config.toml
arch = "swin"
model = "image classifier"
dataset = "photos of plants, animals and fungi (iNaturalist)"
train_examples = 155796
image_size = 64
crop_scale_min = 1
horizontal_flip = false
translate = 0.06
cutout = 0.25
targets = ["family"]
num_classes = 181
norm = "layernorm_no_bias"
norm_position = "pre"
hidden_act = "star_relu"
mlp_ratio = 6
head_dim = 64
fused_qkv = true
bias = "all"
qk_norm = false
parallel_block = false
inner_norm = false
patch_size = [4, 4]
conv_stem = true
depths = [2, 4, 2]
widths = [64, 128, 256]
mixing = "cutmix"
loss = "cross_entropy"
init = "torch_default"
residual_init = "zero_last"
optimizer = "soap"
beta2 = 0.99
learning_rate = 0.0014
beta1 = 0.95
shampoo_beta = 0.99
eps = 1e-08
precondition_frequency = 32
max_precond_dim = 1024
one_sided = false
adamw_lr_other_params = 0.0025
max_grad_norm = 5.0
max_steps = 40000
batch_size = 64
epochs = 16.4
lr_schedule = "cosine"
final_lr_fraction = 0
warmup_steps = 2000
weight_decay = 0.04
adamw_weight_decay_other_params = 0.05
Rows from block 3 of a small image classifier, named by matrix and row number. Rows with one number belong to one neuron. Each number is 128 + 24 x the weight over its row's rms, rounded and kept within 0 to 255. All counts start at 0.
Before each neuron's rows are labels from the 100 images, of 14976, where the neuron reaches its highest value: "top examples" is what is common among them. Only what is clearly more common there than usual is listed. The data: photos of plants, animals and fungi (iNaturalist).
# fc1: MLP up (model.blocks.3.mlp.fc1.weight, 768x128), inputs 0-127
# fc2: MLP down (model.blocks.3.mlp.fc2.weight, 128x768, transposed), outputs 0-127

top examples: order Passeriformes
fc1.528 [129 123 105 124 145 130 130 165 132 150 116 136 143 107 150 140  78 128 134 155  75 148 131 125 118  86 142 125 124 142 104 141 110 121 125 120 146  90 120 130 113 111  89 130  68 134 135 119 124 149 121 110 130 137 105 112 130 122 128 153 174 193  85 132 138 124 150 134 164 117 127 146 129 138 123 154 107 118  83 136 112  99 126 148 151  83 116 145 164  60 133 118 117 127 135 115 126 121 108 108  76 100 102 106  99 168 169 163 153 100 157 129 122 119 163 117 123 147 135 173 163 160 133  83 151 149 114 175]
fc2.528 [147 152 130 164 108 155 133 105 170 161 119  84 120 128 167 110 127 194 126 164 118 120 166 155 103 124 137  96 130 152 157  98 115 103 124 125 156 124 138 156 101  81 129 172 121 138 129 127 174 106 104 135 125 121 112  97 104 103 134  93 151 154 135 104 128 122 179 165 131 132 118 112 117 173 160 151 143 106 123 164  85 147 144 144 140 118 148 137 153 148 161 148 127 163 116  85 116 119 101 121 135 113 135 158 124 128  84 104 164 149 120  77 111 131 125 117 113 131  84 100 114 102 103 148 126 100 144 123]

top examples: class Aves
fc1.255 [171 120 108 124 106 108 162 151  93 168 114 144 112 137 162 137 165 175 125 102 146 129  74 137  79 142 127 121 140 114 128 137 165 123 129 101 113 146 141 105 131 124 134 124 128  93 152 146 142 151 137 106  82 118 118 107 130 125 122 129 118 124 148 120 146 139 170 189 160 122 162 132 147 138 134 157 117  83 150 107 112 169 147 125 115  84 113 125 145 127 105 132 130 127 147  90 140 162 148 126 136 100 136 106 157 169 130 153 122 111 135 111 126 108 166 114 128 132 100 118 125 103 121  40  95 133 166  80]
fc2.255 [117 160 125 161 175 134 139 155 100 124 140 173 121 120 121 118 111 103 120 152 166 142 125 150 124 103 125 118 107  79  99 122 168 106 151 136 134 128 140 109 149 129 151 162 149 105 113 123  84  93 130 134  90 159 104 159 192 111 120 164 166  80 124 131 140 136 100 106  89 117 102 163  69 108 140 132 125  85 150 169 153 138 110 112 134 158 115 121 106 101 123 107  97 146 117 147 163 109  97 125 116 114  89 153 156 130 154 157 153 124 144 113  99 121 118 176 140 127 144 113 156 111 104 141 130 114 147 116]

top examples: order Passeriformes
fc1.22 [138 152  95 166 111 144 117  99 139  99 185  69 121 132 117 166 164 160 146 149 170 140 123 130 106 163  87 152 122 124 127 122 144 139  97 129 123 178 142 101 128 191 101  76 164 106 154 128 105 113 163 123  99 164 116  83  98 110 126 121 181 120 113 126 130 138  93 124 131 162 117 138 134 134 132 124 114 133 142 133 113 156 154 133 114 122 124 111 149 114 122 133 129 146 103  79 111 134 112 115 150 145 129 120 125 107  91 102 142 107 116 161 139 119 156 150 146  82 185 136 122 136 107 118 118  95 156 128]
fc2.22 [111  80 132 146 141 102 126 145 108 102 157 142 163 128 162 146 135 133  98 115 132 141 159 176 176  85 150 129 119  98 154 110  85 111 140 114 126 137 133 137  98 137 107 128 123  51 127 141 136  88 135 159 170 125 109 158 164 171 120  99 107 145 126 100 137 117 150 162 126  83 157  90 123  99 135 140 165 179 133  76 156 104  82 118 137 120 150 136 166 125 128 115 125 121 127 137 104 130 135 105 113 145 129 138 133 157 140 143 108 121 108  70  99 148 142 103  98 132 129 133 103 150 113 144 121 130 141 144]

top examples: order Passeriformes; family: Parulidae; text has "warbler"
fc1.566 [127 164 128 153 122 155 172 156 128 108  97 138 136 172 101 106 146 124 133 138 196 163 100 105 143 125 103 129  98 115 138 107 103 138  96 135  86 144 161 148  85 127  74 136 124 109  97 148 101 124 102  96 140 165 149  90 131 137 122 127 122 129 141 172 108 128 101  61 165 145 108 138 151 110 111  97 125 112 116 127 137 165 171 169 165 116 111 133 149 163 121 127 125 122  94 129 149 168 124 147 136 134 117 185 117 160 153 115 151 103 123 121  90 131 134 106 121 107 139 105 133 147 112 116 122 118 140 111]
fc2.566 [124  71 160 138 141 163 146 157  94 149 138 138 133 134 130 150 120 139 154 154 112 176 126 133 110 106 125 128 139 147 118 125 144  99 171 118 165 117 117 165 120 134 142 161 134  81 137 169 165 195 110 135 105 170 165 123 130 144 120 123 137 144 107 155 104 132 124 140 105 144  76 126 100 104 113 108 138  97 113 120 130 126 161 133 106 129 146 123 148 126 117 107 119 153 159  75 160 149 142 106 130 104 165  85 116 139 128 117 123  78 109  91 125 128 112 125  95 144  88 139 159 142 140  81 127 120  75 147]

top examples: kingdom Plantae; phylum Tracheophyta; class Magnoliopsida
fc1.284 [173 130 112 143 143 173 140 140 105 123 113 122 140  92 131 119 127  99 171 106  74 155 126 133 145 156 139 126 168 167 117 111 139 157 140 128 135 128 117  79 123 112  93 126 136 103 106  98 133 135 151 128 146  77  85 130 181 160 100 108 131 132 124 157 126 151 109 172 122 145  84 163 172  85 132 150 132 117  91 105 158 142 114 111 147 111  98 116 118 135  86 151  97 149 162 168 124 106 126 140  97 144 138 122 108 116 125 115 112 110 131 176 117 104 107 126 129 160 138  76 144 111 110 125 134 142  89 107]
fc2.284 [149  84 156 141 120 120  93 120 168 158 108 127 138 109 165  53 147 140 148 139 108 141 111 134 153 152 132 116 106 175  98 157 138 158 129 123 112 111  80 116 121 127 152 147 143 106 126 160 120  88 109 153 107 137 164 134 154 108 130 145  92 129 122  95 102 145 167 165  97 131 119 124 148 124 130 113  90 143  88 161 100 115  83 143 132 125 118 198 108 118 131 164 148 126 145 154 139 103 129 122 118 166 107 127 140 132 133 104 148 100 138 160  96  82 155 140 162 171 102 147 112 143 136 127 129 142 141 130]

top examples: kingdom Plantae; phylum Tracheophyta; class Magnoliopsida
fc1.402 [161  97 142 148  80 136 134 146 120 156 115 153 109 152 140 156 163 137 129  99 115 144 100  98 159 177 114 183 158 126 155 134 136 103  91  82  91 134 116 122  91  99 136 102 129 119  92 121 126  79 141 115 194 113 110 136 142 116 117 123 169 139 111 131 137 148 106 115 112 117 144 157 105 121 105 118 128  65 116 137 123 131 152 135 144 131 161 142 116 126 107 130 132 139 137 188 106 121 113  99 139 126 117 101 100 101 107 117 175 105 150 122 112 112 127 125  88 124  81 137 152 126 123 101 162 103 169 111]
fc2.402 [131 136 131  67 125 126 131 119 179 112 101 122  98 162 130  69 144 109  93 169 123 133 140 119 127 157 128 141 127 147 149 139 118 130 116 109 121 121  49  78 142 128 138 129 146 125 177  97 148 154 172 146 121 118 126 111 128 130  95 172 104 118 132 147 133 131 131 111 108 111 123 163 145 107 145 115  84 110 106 110 126 133 112 155  79 154 136 144  70 135 124 171 108 121 141 171 116 121 121  86 144 156 118 122 153 129 143 106 128 100 153  95 114 108 122 179 131 117 127 131 125 150 123 180 123 151 151 118]

top examples: order Passeriformes
fc1.615 [113 146 109  92  90 118 156 115 163 166 142 117 100 119  93 124 163 101 182 123  88 131 112  92  93  98 126 111 116 110 121 120 174 116 129 130 118 144 129 124  97 133 101 108 116 138 158 148 142 170 138  75 159 107  95 133 120 149 175 142 151 106 125 153  95 130 111 106 129 135 151 131 137 124 122 137 162  79 131  93 130 111 137 124  90 166 159 138 187 101 151 146 167 143 109  94 117 116 120 123  99 126 104 123 157 123 138 160 149 153 157 160 112 139 102 133 141 142 147 132  93 150 103 156  81 124 140 148]
fc2.615 [149 119 102 109 122 121 118 103 153 148 122 145 137 124 142 124 152 164 132 122 102 123  95 164  98 130 111 115 163 131 189 162 123 160 133 152 125 161 141 135 149 145 151 137 101  88 108  91 140 131 127 153 111 140 102 142  67 149 128 123 112 111 135 159 105 105 123 170 187 171 149 113 154 122 108 126 138 136 146 111 110  88 114 151  96 145  88 125 185 152 130  69 107 103 152 172 139 126 115 109  71 127 139 106 111 139  80 154 116 120 126 121 148 118 118 128 113 159 164 113 153 117 139 113 107 118 111 109]

top examples: order Passeriformes
fc1.251 [139 141  92 121  77 125 148 165 151 147 141 161 175 130 113 113 103 143 127 127 118 108  93 132  97 128  95 125 123 144 125 168 103 100 147 124 141 152  81 173 145 149 142 153 101 112 132 162  63  81 102 131 141 152 137 116 124 139 137 148 155 183 139 147 131 146 126 142 139 160 179 144 143 144 151 112 152  87 122 157 119 120 110 158 151 119 134 112 130 129  81 115 161 138 130  98  83 109 151 102 118 116 130 115 146 117  79 128 152 146 134 130  94 138 108 139 156 124 176 139 124 135 110 128  75 129  96 147]
fc2.251 [131 136 129 148 127 132 108 149 150 143 111 112 123 144 131 112 158 171 120 170 138  86 165 144 151 123 105 117 149 139 115  93  94 124  94 117 121 119 141 115 170 112 152  84  90 105 107 115 134 152  41 102 125 101 116 102 102  99 116 129 137 147 109 106 131  90 129 105 143  98 135 114 141 132 152 137 175 120 125 122 110 158  50 148 102 162 151 124 139 160 112 151 127 166 156 125 181  99 120 123 147 120 130 153 162 107  93 115 124 125 131 128 132 123 119 115 110 141  89  92 143 150 108 134 162 138 151 105]

top examples: kingdom Plantae; phylum Tracheophyta; class Magnoliopsida
fc1.449 [127 130 168 109 115 138 134 112  73 102 166  94 146 132 166 114 136  81 122 139 160 136 156 127 136 150 118 135 161 140 141  88 165 151 168 136 144 155 155 100 166 122  89 140 132  86 141 116 167 144 113 133 137  94 133 159 157 162 137 123 128 126 118 157 122 142 125 177 144 172 106 102 155  95 141 155 151 125  94  97 167 117  95 110 142 119 117 111 101 151 123 123 143 104 131  95 170 117 141 102 138 117 119 111 140 167  98 128 158  88 152 168 123 125 136 149 124 137 122 121 141 119 186 143 119 159  93 100]
fc2.449 [146 139 140 129 119 139 112 165 105  86 123 110 131  99 160 120 162 133 115 132 112  94 124 133 137 121 149 160 134 147 123 145 148 131 104 143  84  96 105 137 125 148 122 122 130 161 165  96 114  88 173 160 182 151  76 159 128 106  89 159 111 163  86 124  69 111 151 179 117 136 128 134 134 103 117 135 116 101 107 130 108 137 139  63 138 121 151 158 152 104 119 164 160 132 114 137 126 125 178 137 158 153 110 176 132 116 119 137 126 109 115 108  93 114 157 139 137 120 115 104 136 101 118 136 137 113  86  98]

top examples: kingdom Plantae; phylum Tracheophyta; class Magnoliopsida
fc1.275 [ 74 144 123 127 165 109 108 125  96 128  70 113 154 160 106 132 112 172 122 145 156 129 105 136 119 151 103 116 142 105 137 101 154 114 161 165 164 147 113  90 175  84  88 129 146 106 114 129 170 147 140 125 131 152 127 136 122 153 103 120 148 146 156 130  98 140 156  87 114 126 122 169  99 148 113 132 110 122  74 118 107 139 143 120 175 160  81 103  77 112 116 151 144 115 136 130 100 122 156 158 145 111 159 122 115 121 145  86 129 146 137 164 143 115 179 151 105 116 143 141 124 136 122 139 135 102 125 157]
fc2.275 [127 110 108 116 136  91 108 165 131 158 130 103  93 107 128 109  57 134 118 131 155 124 122 106 163 126 138 112 118  85 139 102 125  73  95 119 118 158 179 146 117 122 147 104 121 159 132  93 136 138 114 136 120 125 111 147 146 146 145 138 153 127 148 104 118 148 157  93 111 171 172 126 106 159 126 131 126  99 140 129 142 106  72 130 178 107  84 111 104 111 129 149 119  85  85 157 112 131 153 122  99 107 125 117 129 142 153 108 160 142 167 138 107  93 157 111 151 131 147 134 165 116  83 120 171 118 117 133]

top examples: class Aves
fc1.521 [120 145 157 143 113 199 134 106 144 140 105  95 119 143 149 101  97 162 171 101 112 101 141  67  77 133  71 139 154 129 158 136  99  89 152 131 103 116 125 143 100 116  97 129 146 141  86 161 149 134 129 110 128 141 131 179 140 113 110 139 145 181 123 110 122 106 109 130 132 132 191 163 117 126 156 114 106 153 169 118 124 125 114 142 172 125 122 129 122 110 122 129 138 142 146 128 149 115 139 149 138 130 169 113 109 162 125 133 165  92 170 132 150 146 134 114 113  97 110 140 122 133 139  77 127 114 140 145]
fc2.521 [106 108 107 126 137  86 112 162 130 109 179 152 123  90 140 147 141 134  97 156 173 109 106 125 106 112 156 134 100  44 143 139  95 131 102 129 130 124 131  95  90 102 108 153 124 155 124 120 150 127 124 140 105 131 101 145 121 159  95 133 152 114  93 119 116 122 130 149 139 146 125  79 107 150 129  99 137  98 192 115  96 149  92 167 117 155 130  93 143 105 116 140 156 130 112 104 110 159 141 123 118 146 128 135 108 121 135 113 144 101 184 127 109 111 130  83 147  92 119 155 153 146 167 123  98 121 152 107]