config.yaml
arch: "swin"
dataset: "photos of plants, animals and fungi (iNaturalist)"
horizontal_flip: false
targets: ["family"]
head_dim: 64
conv_stem: true
learning_rate: 0.0014
max_precond_dim: 1024
max_steps: 40000
epochs: 16.4
Rows from block 3 of a small image classifier, named by matrix and row number. Rows with one number belong to one neuron. Each number is 500 + 25 x the weight over its row's rms, rounded and kept within 0 to 999. All counts start at 0. Numbers have three digits each.
After each neuron's rows are labels from the 100 images, of 14976, where the neuron reaches its highest value: "top examples" is what is common among them. Only what is clearly more common there than usual is listed. The data: photos of plants, animals and fungi (iNaturalist).
# fc1: MLP up (model.blocks.3.mlp.fc1.weight, 768x128), inputs 0-127
# fc2: MLP down (model.blocks.3.mlp.fc2.weight, 128x768, transposed), outputs 0-127

fc1.439:502460504502512518500510494511485483508496499487430496468483484487483520492486524537466506488487502505497517510466485542499541471528452495521508500511465543504499475516538487484545535469506552512482505539496502486477512472505494483525509441497469527537472549511483501493509498514453517547512487485477500513462481505496485564456474471509512509482514552537503496544520472521459528466488
fc2.439:527460479524498528507509503552459514481480500499498488476506500508494484485487519509491474536492520529486508491492538454472563487464525519498528510531475517523473511506442500481508526482490516485498495491496477497489479462519489498519459532505471440464558452501502525471478495538484496518489541518436509485483509538552468526503492471512490523514543501489521495477524504521487460519543
top examples: class Aves

fc1.695:524523488504509548515514518479480444538535523536535450508508500508479450502529472501458484516487522493446472509437489537484483506518481519545509486539506516493450478471492500493482485500525514518448508475500499517490507472495578517471507525501532490469503511518490462531508515482517541480492470519520514491462516472447495513474515476504465507493488491492471521502508515504544502483508
fc2.695:455500487524528484502466468476497434526485475477492501529478521510506547527511536507538512501516490509485504497530530452451473504507516453495520513472482512530524453507451539517494497503494491476456514532521519489508486497477484542498508496469530493500490526525478534447519488460482465520548500496488559503481475442501497514517502504485492492502486531478493529518511541499456536504516
top examples: kingdom Plantae; phylum Tracheophyta; class Magnoliopsida

fc1.121:487502467531458497439550514484513509493492502549524496533521548509503471540482495513523482497487476434507483512505516522503449508480523447454485516500446469493484544476501500478491507491515506479543494502483477485507448487489521471498463523520505521496523497473510478493450515505505541562519496475503520523464471472530502516515495532474455512493514515512520470482476500516506479483474
fc2.121:510513494481475508496528480521521499537487452513538491520495492527493523517478521519555492496477448476497492519520532487480439530472519518482511463451516491487507530444479488531499488484486524495482485516461467507495518490492516462532505514513464511499495473516496543527509481530472448489542494555532461508533478495496499531521513517483473534508484498459538474505475508433524481516511
top examples: order Charadriiformes

fc1.160:512486513481535490526517506542503503510469506497469509497496513511515507499495479556519510493487478526502479492487488477498492488481482508480516498539503515528477497487482534543459500554536527476505470522451484542493513496514568482552489498546487521518509483526497498500540535476494496449537536554522469480535485490481469460484491504486439507486525473526475506536500502524559530479514
fc2.160:516501472479500514452496480530511499483473500494495522512490495486511547491515490494533515505484486437506503532484532505482510511520434549491475517479494544540500504518513471482513529541491510557484483540473508479529527495477550484546504487500490518531468474477523538522495523493483483538504531504479547473516502494491457524487464477451485540542483466519496517551478487506483482492525
top examples: class Aves; order Passeriformes

fc1.470:478498523539493479537478491514486486526513487510501474489514478522496458508499517555470509471572505496498509502473470500485551484504511506494500527488494481475505485523523512542497530478489475423520531553500503474540503519491507524505483480463444521483509510499478456494512506461479509543530508467512480527460473484502526489509519534515492493483499459437475517521484518496509548474536
fc2.470:496504508502500476514534499556530499514477499523520517516479515516529505463548550487501459496486562465497519540441486520478483507460475509480529535493486497484524509503526484482520485500522496523474517475489460518511486526474497505525489506507488541506511531525502498483486490477496540528512486537546495454520497569486475517483495524553477510470514558457466484510468514519468497478513
top examples: class Aves

fc1.276:508516471479470547479512520489487522512493529475478480499485441495459486527529498472480455472489516482508486495497495509523491471492498527544487505488492461512501485538520480504513547498527540541487536512517519501533521479523486453468494524484484496520479514481540526520542481501487516560431532472514509522518519543439506497499487491491514499491462478484523510525524512457517489460542
fc2.276:498518496474572528504484535526531505472476432515481516521457495539501436506515513472492480479509519500487529491490484504492451486505531488505481484528466468488527478472479517509505499491474488444497524500512505519509492509498517546519474515466500508539507533531495519490474532501451476526529518479506536484457497453498483515521526473496496514509501484511483498479533535541458511562519
top examples: phylum Arthropoda; class Insecta; order Lepidoptera

fc1.412:486522498482518561449488490520476549519485471545504515493484506499484521516545441488530529517483527483453490495505520520513510458460515553542484470506537459511471521510502491498478482471506523477518507485477505491485535491502511471504510475470515492476535520536447509523551510515506515490508473481467491486489490466487469510524465525498507465504468511484483544503500564504517522470483
fc2.412:557470538505520505449477476516515501510498494496497472466469508516507513505439506566522474529449501519503507509474486500499526488524510532476533486491475497512510482489461498476487487486536499547515482497558487510503492492537449527506479555531530498473515510495460499546542517496482525525514514500472491535482507537492497495526506543509505511473474538470541552522527507506495506520489
top examples: class Mammalia

fc1.694:529491515490492526510492497504511489512501486536503496474452474529527533524503452497509491484447527549480509484525533509509520486466492462523513498518483522517533522534508491501465533471498496510500500536492522503482478467477570474511512495479483489498477478487491486542523511493549559448448519482447461506504500495532496539503516491499520509455491450467522502484507507531471476524457
fc2.694:509530485487539487470482475538508484514548480480493485468506503506504512494508487458452510508518501485493485492488529539497462498523528523487486518523565498506515534500484470506508515520479494445494461514494514493471528492480470530497557524523447509499511446500540531481492522518542504494516497511469534460512499516463439514523534517521466483499509530520525510483502503442481488540542
top examples: order Charadriiformes

fc1.452:518469477509517503489514477477504511410530526454467528512558547522465486502523543530452490493522495481486522488554494506502497515510504468495512502482513550485491511502509490491528496495508456493520515545491474472561508494500523504486514497518508524514530472504501524485529456495520507547483525476520483507509513509527517495489493466468543511530445528524502488497476476533520531475474
fc2.452:531500493478494502466491481518523488461487508487522490547478538483481485506482474510517553549475450494539522488507482476498462510552515502477517487498509544480473498530519466507482531546521473480517494511473503503504523459514522430450469501516462493492474494531523498572530499480523525487508495526464518466490490503507548510500480519516490515513508552505506491492502546516497458506480
top examples: order Charadriiformes

fc1.109:514475524529498455502511523532494515522491466499504474587530469545446433495491488502508503535489493516472530523518525485471475471491472489490504479492491504515498513454536480480513491545523506474517511547545490480498496524513512472442523528461540492446540478506520516487486477468510522510497537523474517502457532493480494484516491479508534495504498480508527491475487499477503478500521
fc2.109:490541527507551527490508492516467433488547489506490492489551491493486505478462536476531526518484491497455514451536535506464485527457529532472470553497518485505491494509459511498469489466471502475492490507504521454515495482501483444512526507483514488471489519484460467494526508464494485516495480507465502529473495519520479529523462453508545509492504506496524467491503489533522527499467
top examples: class Insecta; phylum Arthropoda; order Lepidoptera

fc1.376:502519502470538505487504507511463537491493493542494546540506521522487489478554479543512467546496500531502518478503495480521475460543459518493542487502497491518483498486453502482474502505518463455544473519509524505524507562467551533456467496497470504522486494498499492498464515462510563511471499509476450515477523497525488496480478474477465506499520525497480543507541501492504500501514
fc2.376:539523462471507486484477522541518467524446455464495518493526498544481459473481509507501516446517514543501497492515518468476504496495512487526514485507487502479527468524519482516526486454497445522472504454478554500491507499499530546502499524478504489535478510499499540492474533487468553550509517476471510509545505472525460502492463496509489509492496481503514529512536548473506520521513
top examples: class Mammalia; order Carnivora

fc1.344:497522509496522515468546483530485496483478517485491468517534505513491494534516547466538475517485500520502492496522516477480498443492509485465487482481491518484504495443574467503502499463523531425496491502491507508520462463541481517494499517485493537501480519502453503504519477521507510529483513501489500451543522496502522499497509478500557455519546489513511490529579497517516487484505
fc2.344:509525508490489526523521477491513523509509525484438500500459500488473503506417515493525489508528546482517513493554496490480499506482506524507464498497508501508506518484527451513459472491545484515476487513489482458522486458480488481506498525471472498526501508507512506526552498468510502471565461466518502498494532531505482458526482534519507480479515434460494514485538453502500483479467
top examples: class Aves; order Charadriiformes

fc1.711:481479530485487521513468497509478503493500512461507517520509464501457488530545518502483495505427501470473525533475493470511461477506494529522447506471473509531521534482525448498518509488481521471484489549516505496535482513545493477482470490484470470507490520447497468506512505482512507508474516522527559543474494509485466487520501513487513497508490500509583510529464485484447511497509
fc2.711:490494503518522469482505498502489491510556485536520514502510511503464481561509483517521555532483526522478501467515495491502464505520512478469486512458502542482459471509472488483552529470530511501502527504532452490481499530491497501474524497502545507495504488490451475539492464442475499438482517440478509531479543526523537523501507473510518493508535480493496495480510523536534522511504
top examples: class Insecta; order Lepidoptera

fc1.403:530505524503504466524513449510448468450547513536532484550488482503497493489507504534483527505455494525458494498488484514522507554503507473493491504515532476503502518532518489541521535484509477529497488494528554512489504504514521508484512513501503510481523465486472537481505503500499450507508484522431513503514489514483455509481492557541462496544475441506497492484535545520502520511511
fc2.403:439463545547523531472456486488490500490450471490494498483502534477520481472481493520474481493463506519503514507491512481500479487471549553504493500516476488486533534506538502460456512512478496492564493484506531525464514468485529527490501532510485489485506489505552540484513508469492488494492503493506471480472533521521497500562495482530508501460491524462509463508501529470492521459460
top examples: kingdom Plantae; phylum Tracheophyta; class Magnoliopsida

fc1.635:469481499517499486466471496497483505500494512465476565479562485498472524449478523483534532509534524508498526504516486526482507463519510511501485498495523481488513530466471507483508487473535463467535520527521499469470499529538518529535483546588523467503498516485516505497491479516521458501470443517475503513513484505525530456534482496477494509514506482524473523468495496524518462511485
fc2.635:499517460503498510526517514483519478477478513493474497505568495536562497495491485502499514435503535500497507512456492521514488469501523466519508488518502508497455539494462515492538474531518510474465510554496459481500479482477528483474484532504454489478488488475530493524476469504492498525534555476508506493530456526473476496490494463515505448498509492489527545495533467508502532497444
top examples: order Charadriiformes

fc1.495:497477507508497507499530509500497519462542461452499490558444501456498543496534542508475487505514513528531498467526503500509511504467496450546508468472466482471502479463502464465516500507474497539463542511535511482506496539505502488489481495465496528477521469503496510457517496519466535485489503529483482476523481516474527457505438483519550486520493469506486516525487469467477500511490
fc2.495:515526509556520489490523494465501528485500508454522512561540497502494471497468522474481515480506501494468483555479505533461512500491501457522538476470502510516468492523507535466520488493456494529445488491497486473538500529504467457520462485480513529497512462508505499507524499527514526536526493445524485514475506526501460494485485506501507541516547478516502477544517495488445512482541
top examples: class Insecta; order Lepidoptera

fc1.288:493516511501498540471515495495500522425505534494502494536548483509487493503524501555488501510549495478500506545518509504498485508480442511565515482496524510502471500495469464489448482499534459500526491508522496468485543534476574512487500520530486492531499492519535534526465514499486527541485475505498483532514509507549518497507455500478512534486522498477470517482519507523456507480495
fc2.288:520470485451497501496524440531524518465495462512528480463527519501434490502462527515476495466475523512473454476532514475481485513465485519507512504443487515485498507466504481480488503461487482512484508458503460513481507485509531475480477492510522473513499458539519525526472548452459501530519516525486507482483510460521513460459484502487463505476478512524548530510483497512521504485511
top examples: class Mammalia

fc1.41:453539516528516449546487472500503510546548515467495502497489521514501514541482519510523447514494537469490467488525460520476514472535529489482493462471494494490499490476533506473475481497514496523477488525473532500480516471470466501458530462509529497537526518533527522496473542546513489472488538485489517521507531507498518527530519550515476494520510488502481525524516455520542492476522
fc2.41:516504524524524509525532527524504518478501446549463501473521502516478493533517518481496531494534514484505501485527503454529468525493482498511522511501532492534526513487457503542483494507534505495497485501526489505508502521514546513564523525461521527476509510453434508486491503497485512425546485448524502530499495492555478520472483473487521477519525466520489541479499478507477489477497
top examples: phylum Arthropoda; class Insecta; order Lepidoptera

fc1.444:465484501551534508522479503516524478479460523509482492517490497556519487522527546533517495489494499487501473488523483500521511501516485507475456533483483547508466465534505475478518509488546495467472498441482497477471503473532505509540510467488532507507483480506524503464533509513490503498490533491473497453456478494460508487486499518536404534502498498511528523533514460499499520466496
fc2.444:510510448494479473465521485500513517479518468492532484523521526499509497491444475449502559475491501537536479463519478440479521450488482527490521472486522510484478512520476542451469518497498524485507492484476485481566495506518497509484534481513515512503520474501481504507511502529536446502461459502476472485483493537494485450494476498494457464512496473461493537465498491523497514503496
top examples: class Aves; order Passeriformes

fc1.244:476554522520520461522502489443505488453479479517506464495485505523463514466471500512511456483486517490533534498445511523518499500507505518533515504478494486480503515512518541470533502471470527470543524521473501516510545491480525539476498485459478496476514475509566452461496534457522488492514463493482529537490482486478489508488508518483481484498510503508442503472477505472519535458495
fc2.244:521516455480529499500510483518491497456494492500482497516514525509525500529506479502493474496486518489479487512477452503475485453472522455483530536493516485506558466530500508554527471500500486525554471504510528505523476485507514490568495499493453536493479528504472483464518507494481457530512524481511554547487474485498486474469526510506449470468514479555518489470495501455505490474478
top examples: phylum Arthropoda; class Insecta

fc1.532:485477464502492509499488556490511489537479456507514492487475495473537511478517492518533516525491480537485523494513480498507452445529520493456497505483466509480521473510493459494529480535484528549496450482521530532520451480469535506483505494506494541499497497467509500444446541481511478490535486499492530506508484499527473470508545522504480532494493442481474519528504457496478483469488
fc2.532:536518481513526450474506483438503497514505529522532492510525516490475474527500503517474479482491528569514480538530469510522491469508489454521526457531484442476480490508505472495463497470460511506496504459453483509514542502527457528488505502518524504508512510509537523519505518507494492468540516471502515491512531516534499509518515489559471491477498477477442543506496506479545500501522
top examples: order Charadriiformes

fc1.33:519529519496533510484491508574474498545487505498485514485491526500552479518515461487507481499522502537486483500512524500492516489494522533539478512499532483501506525474526542537492501458538458499528479502476543481473511529482482518458522472496483506535446469469491515484508512464470496490515534463469462525488503451531436542477500482512497515454503487523500489519473478492488470506535
fc2.33:530516516491471503508533510452486520541505520468553532497515492506532520492500544420472510519474538525504491522522484511489474526469516519489516492463495517464492463508492479505479485518488491514489475507507502498529470509472482484491469485482512510513490487486493481487469505509463468484455608510471462496495520480515517479547497504491515488515516486522554478477503491468490504539460
top examples: order Charadriiformes; family: Laridae; text has "gull"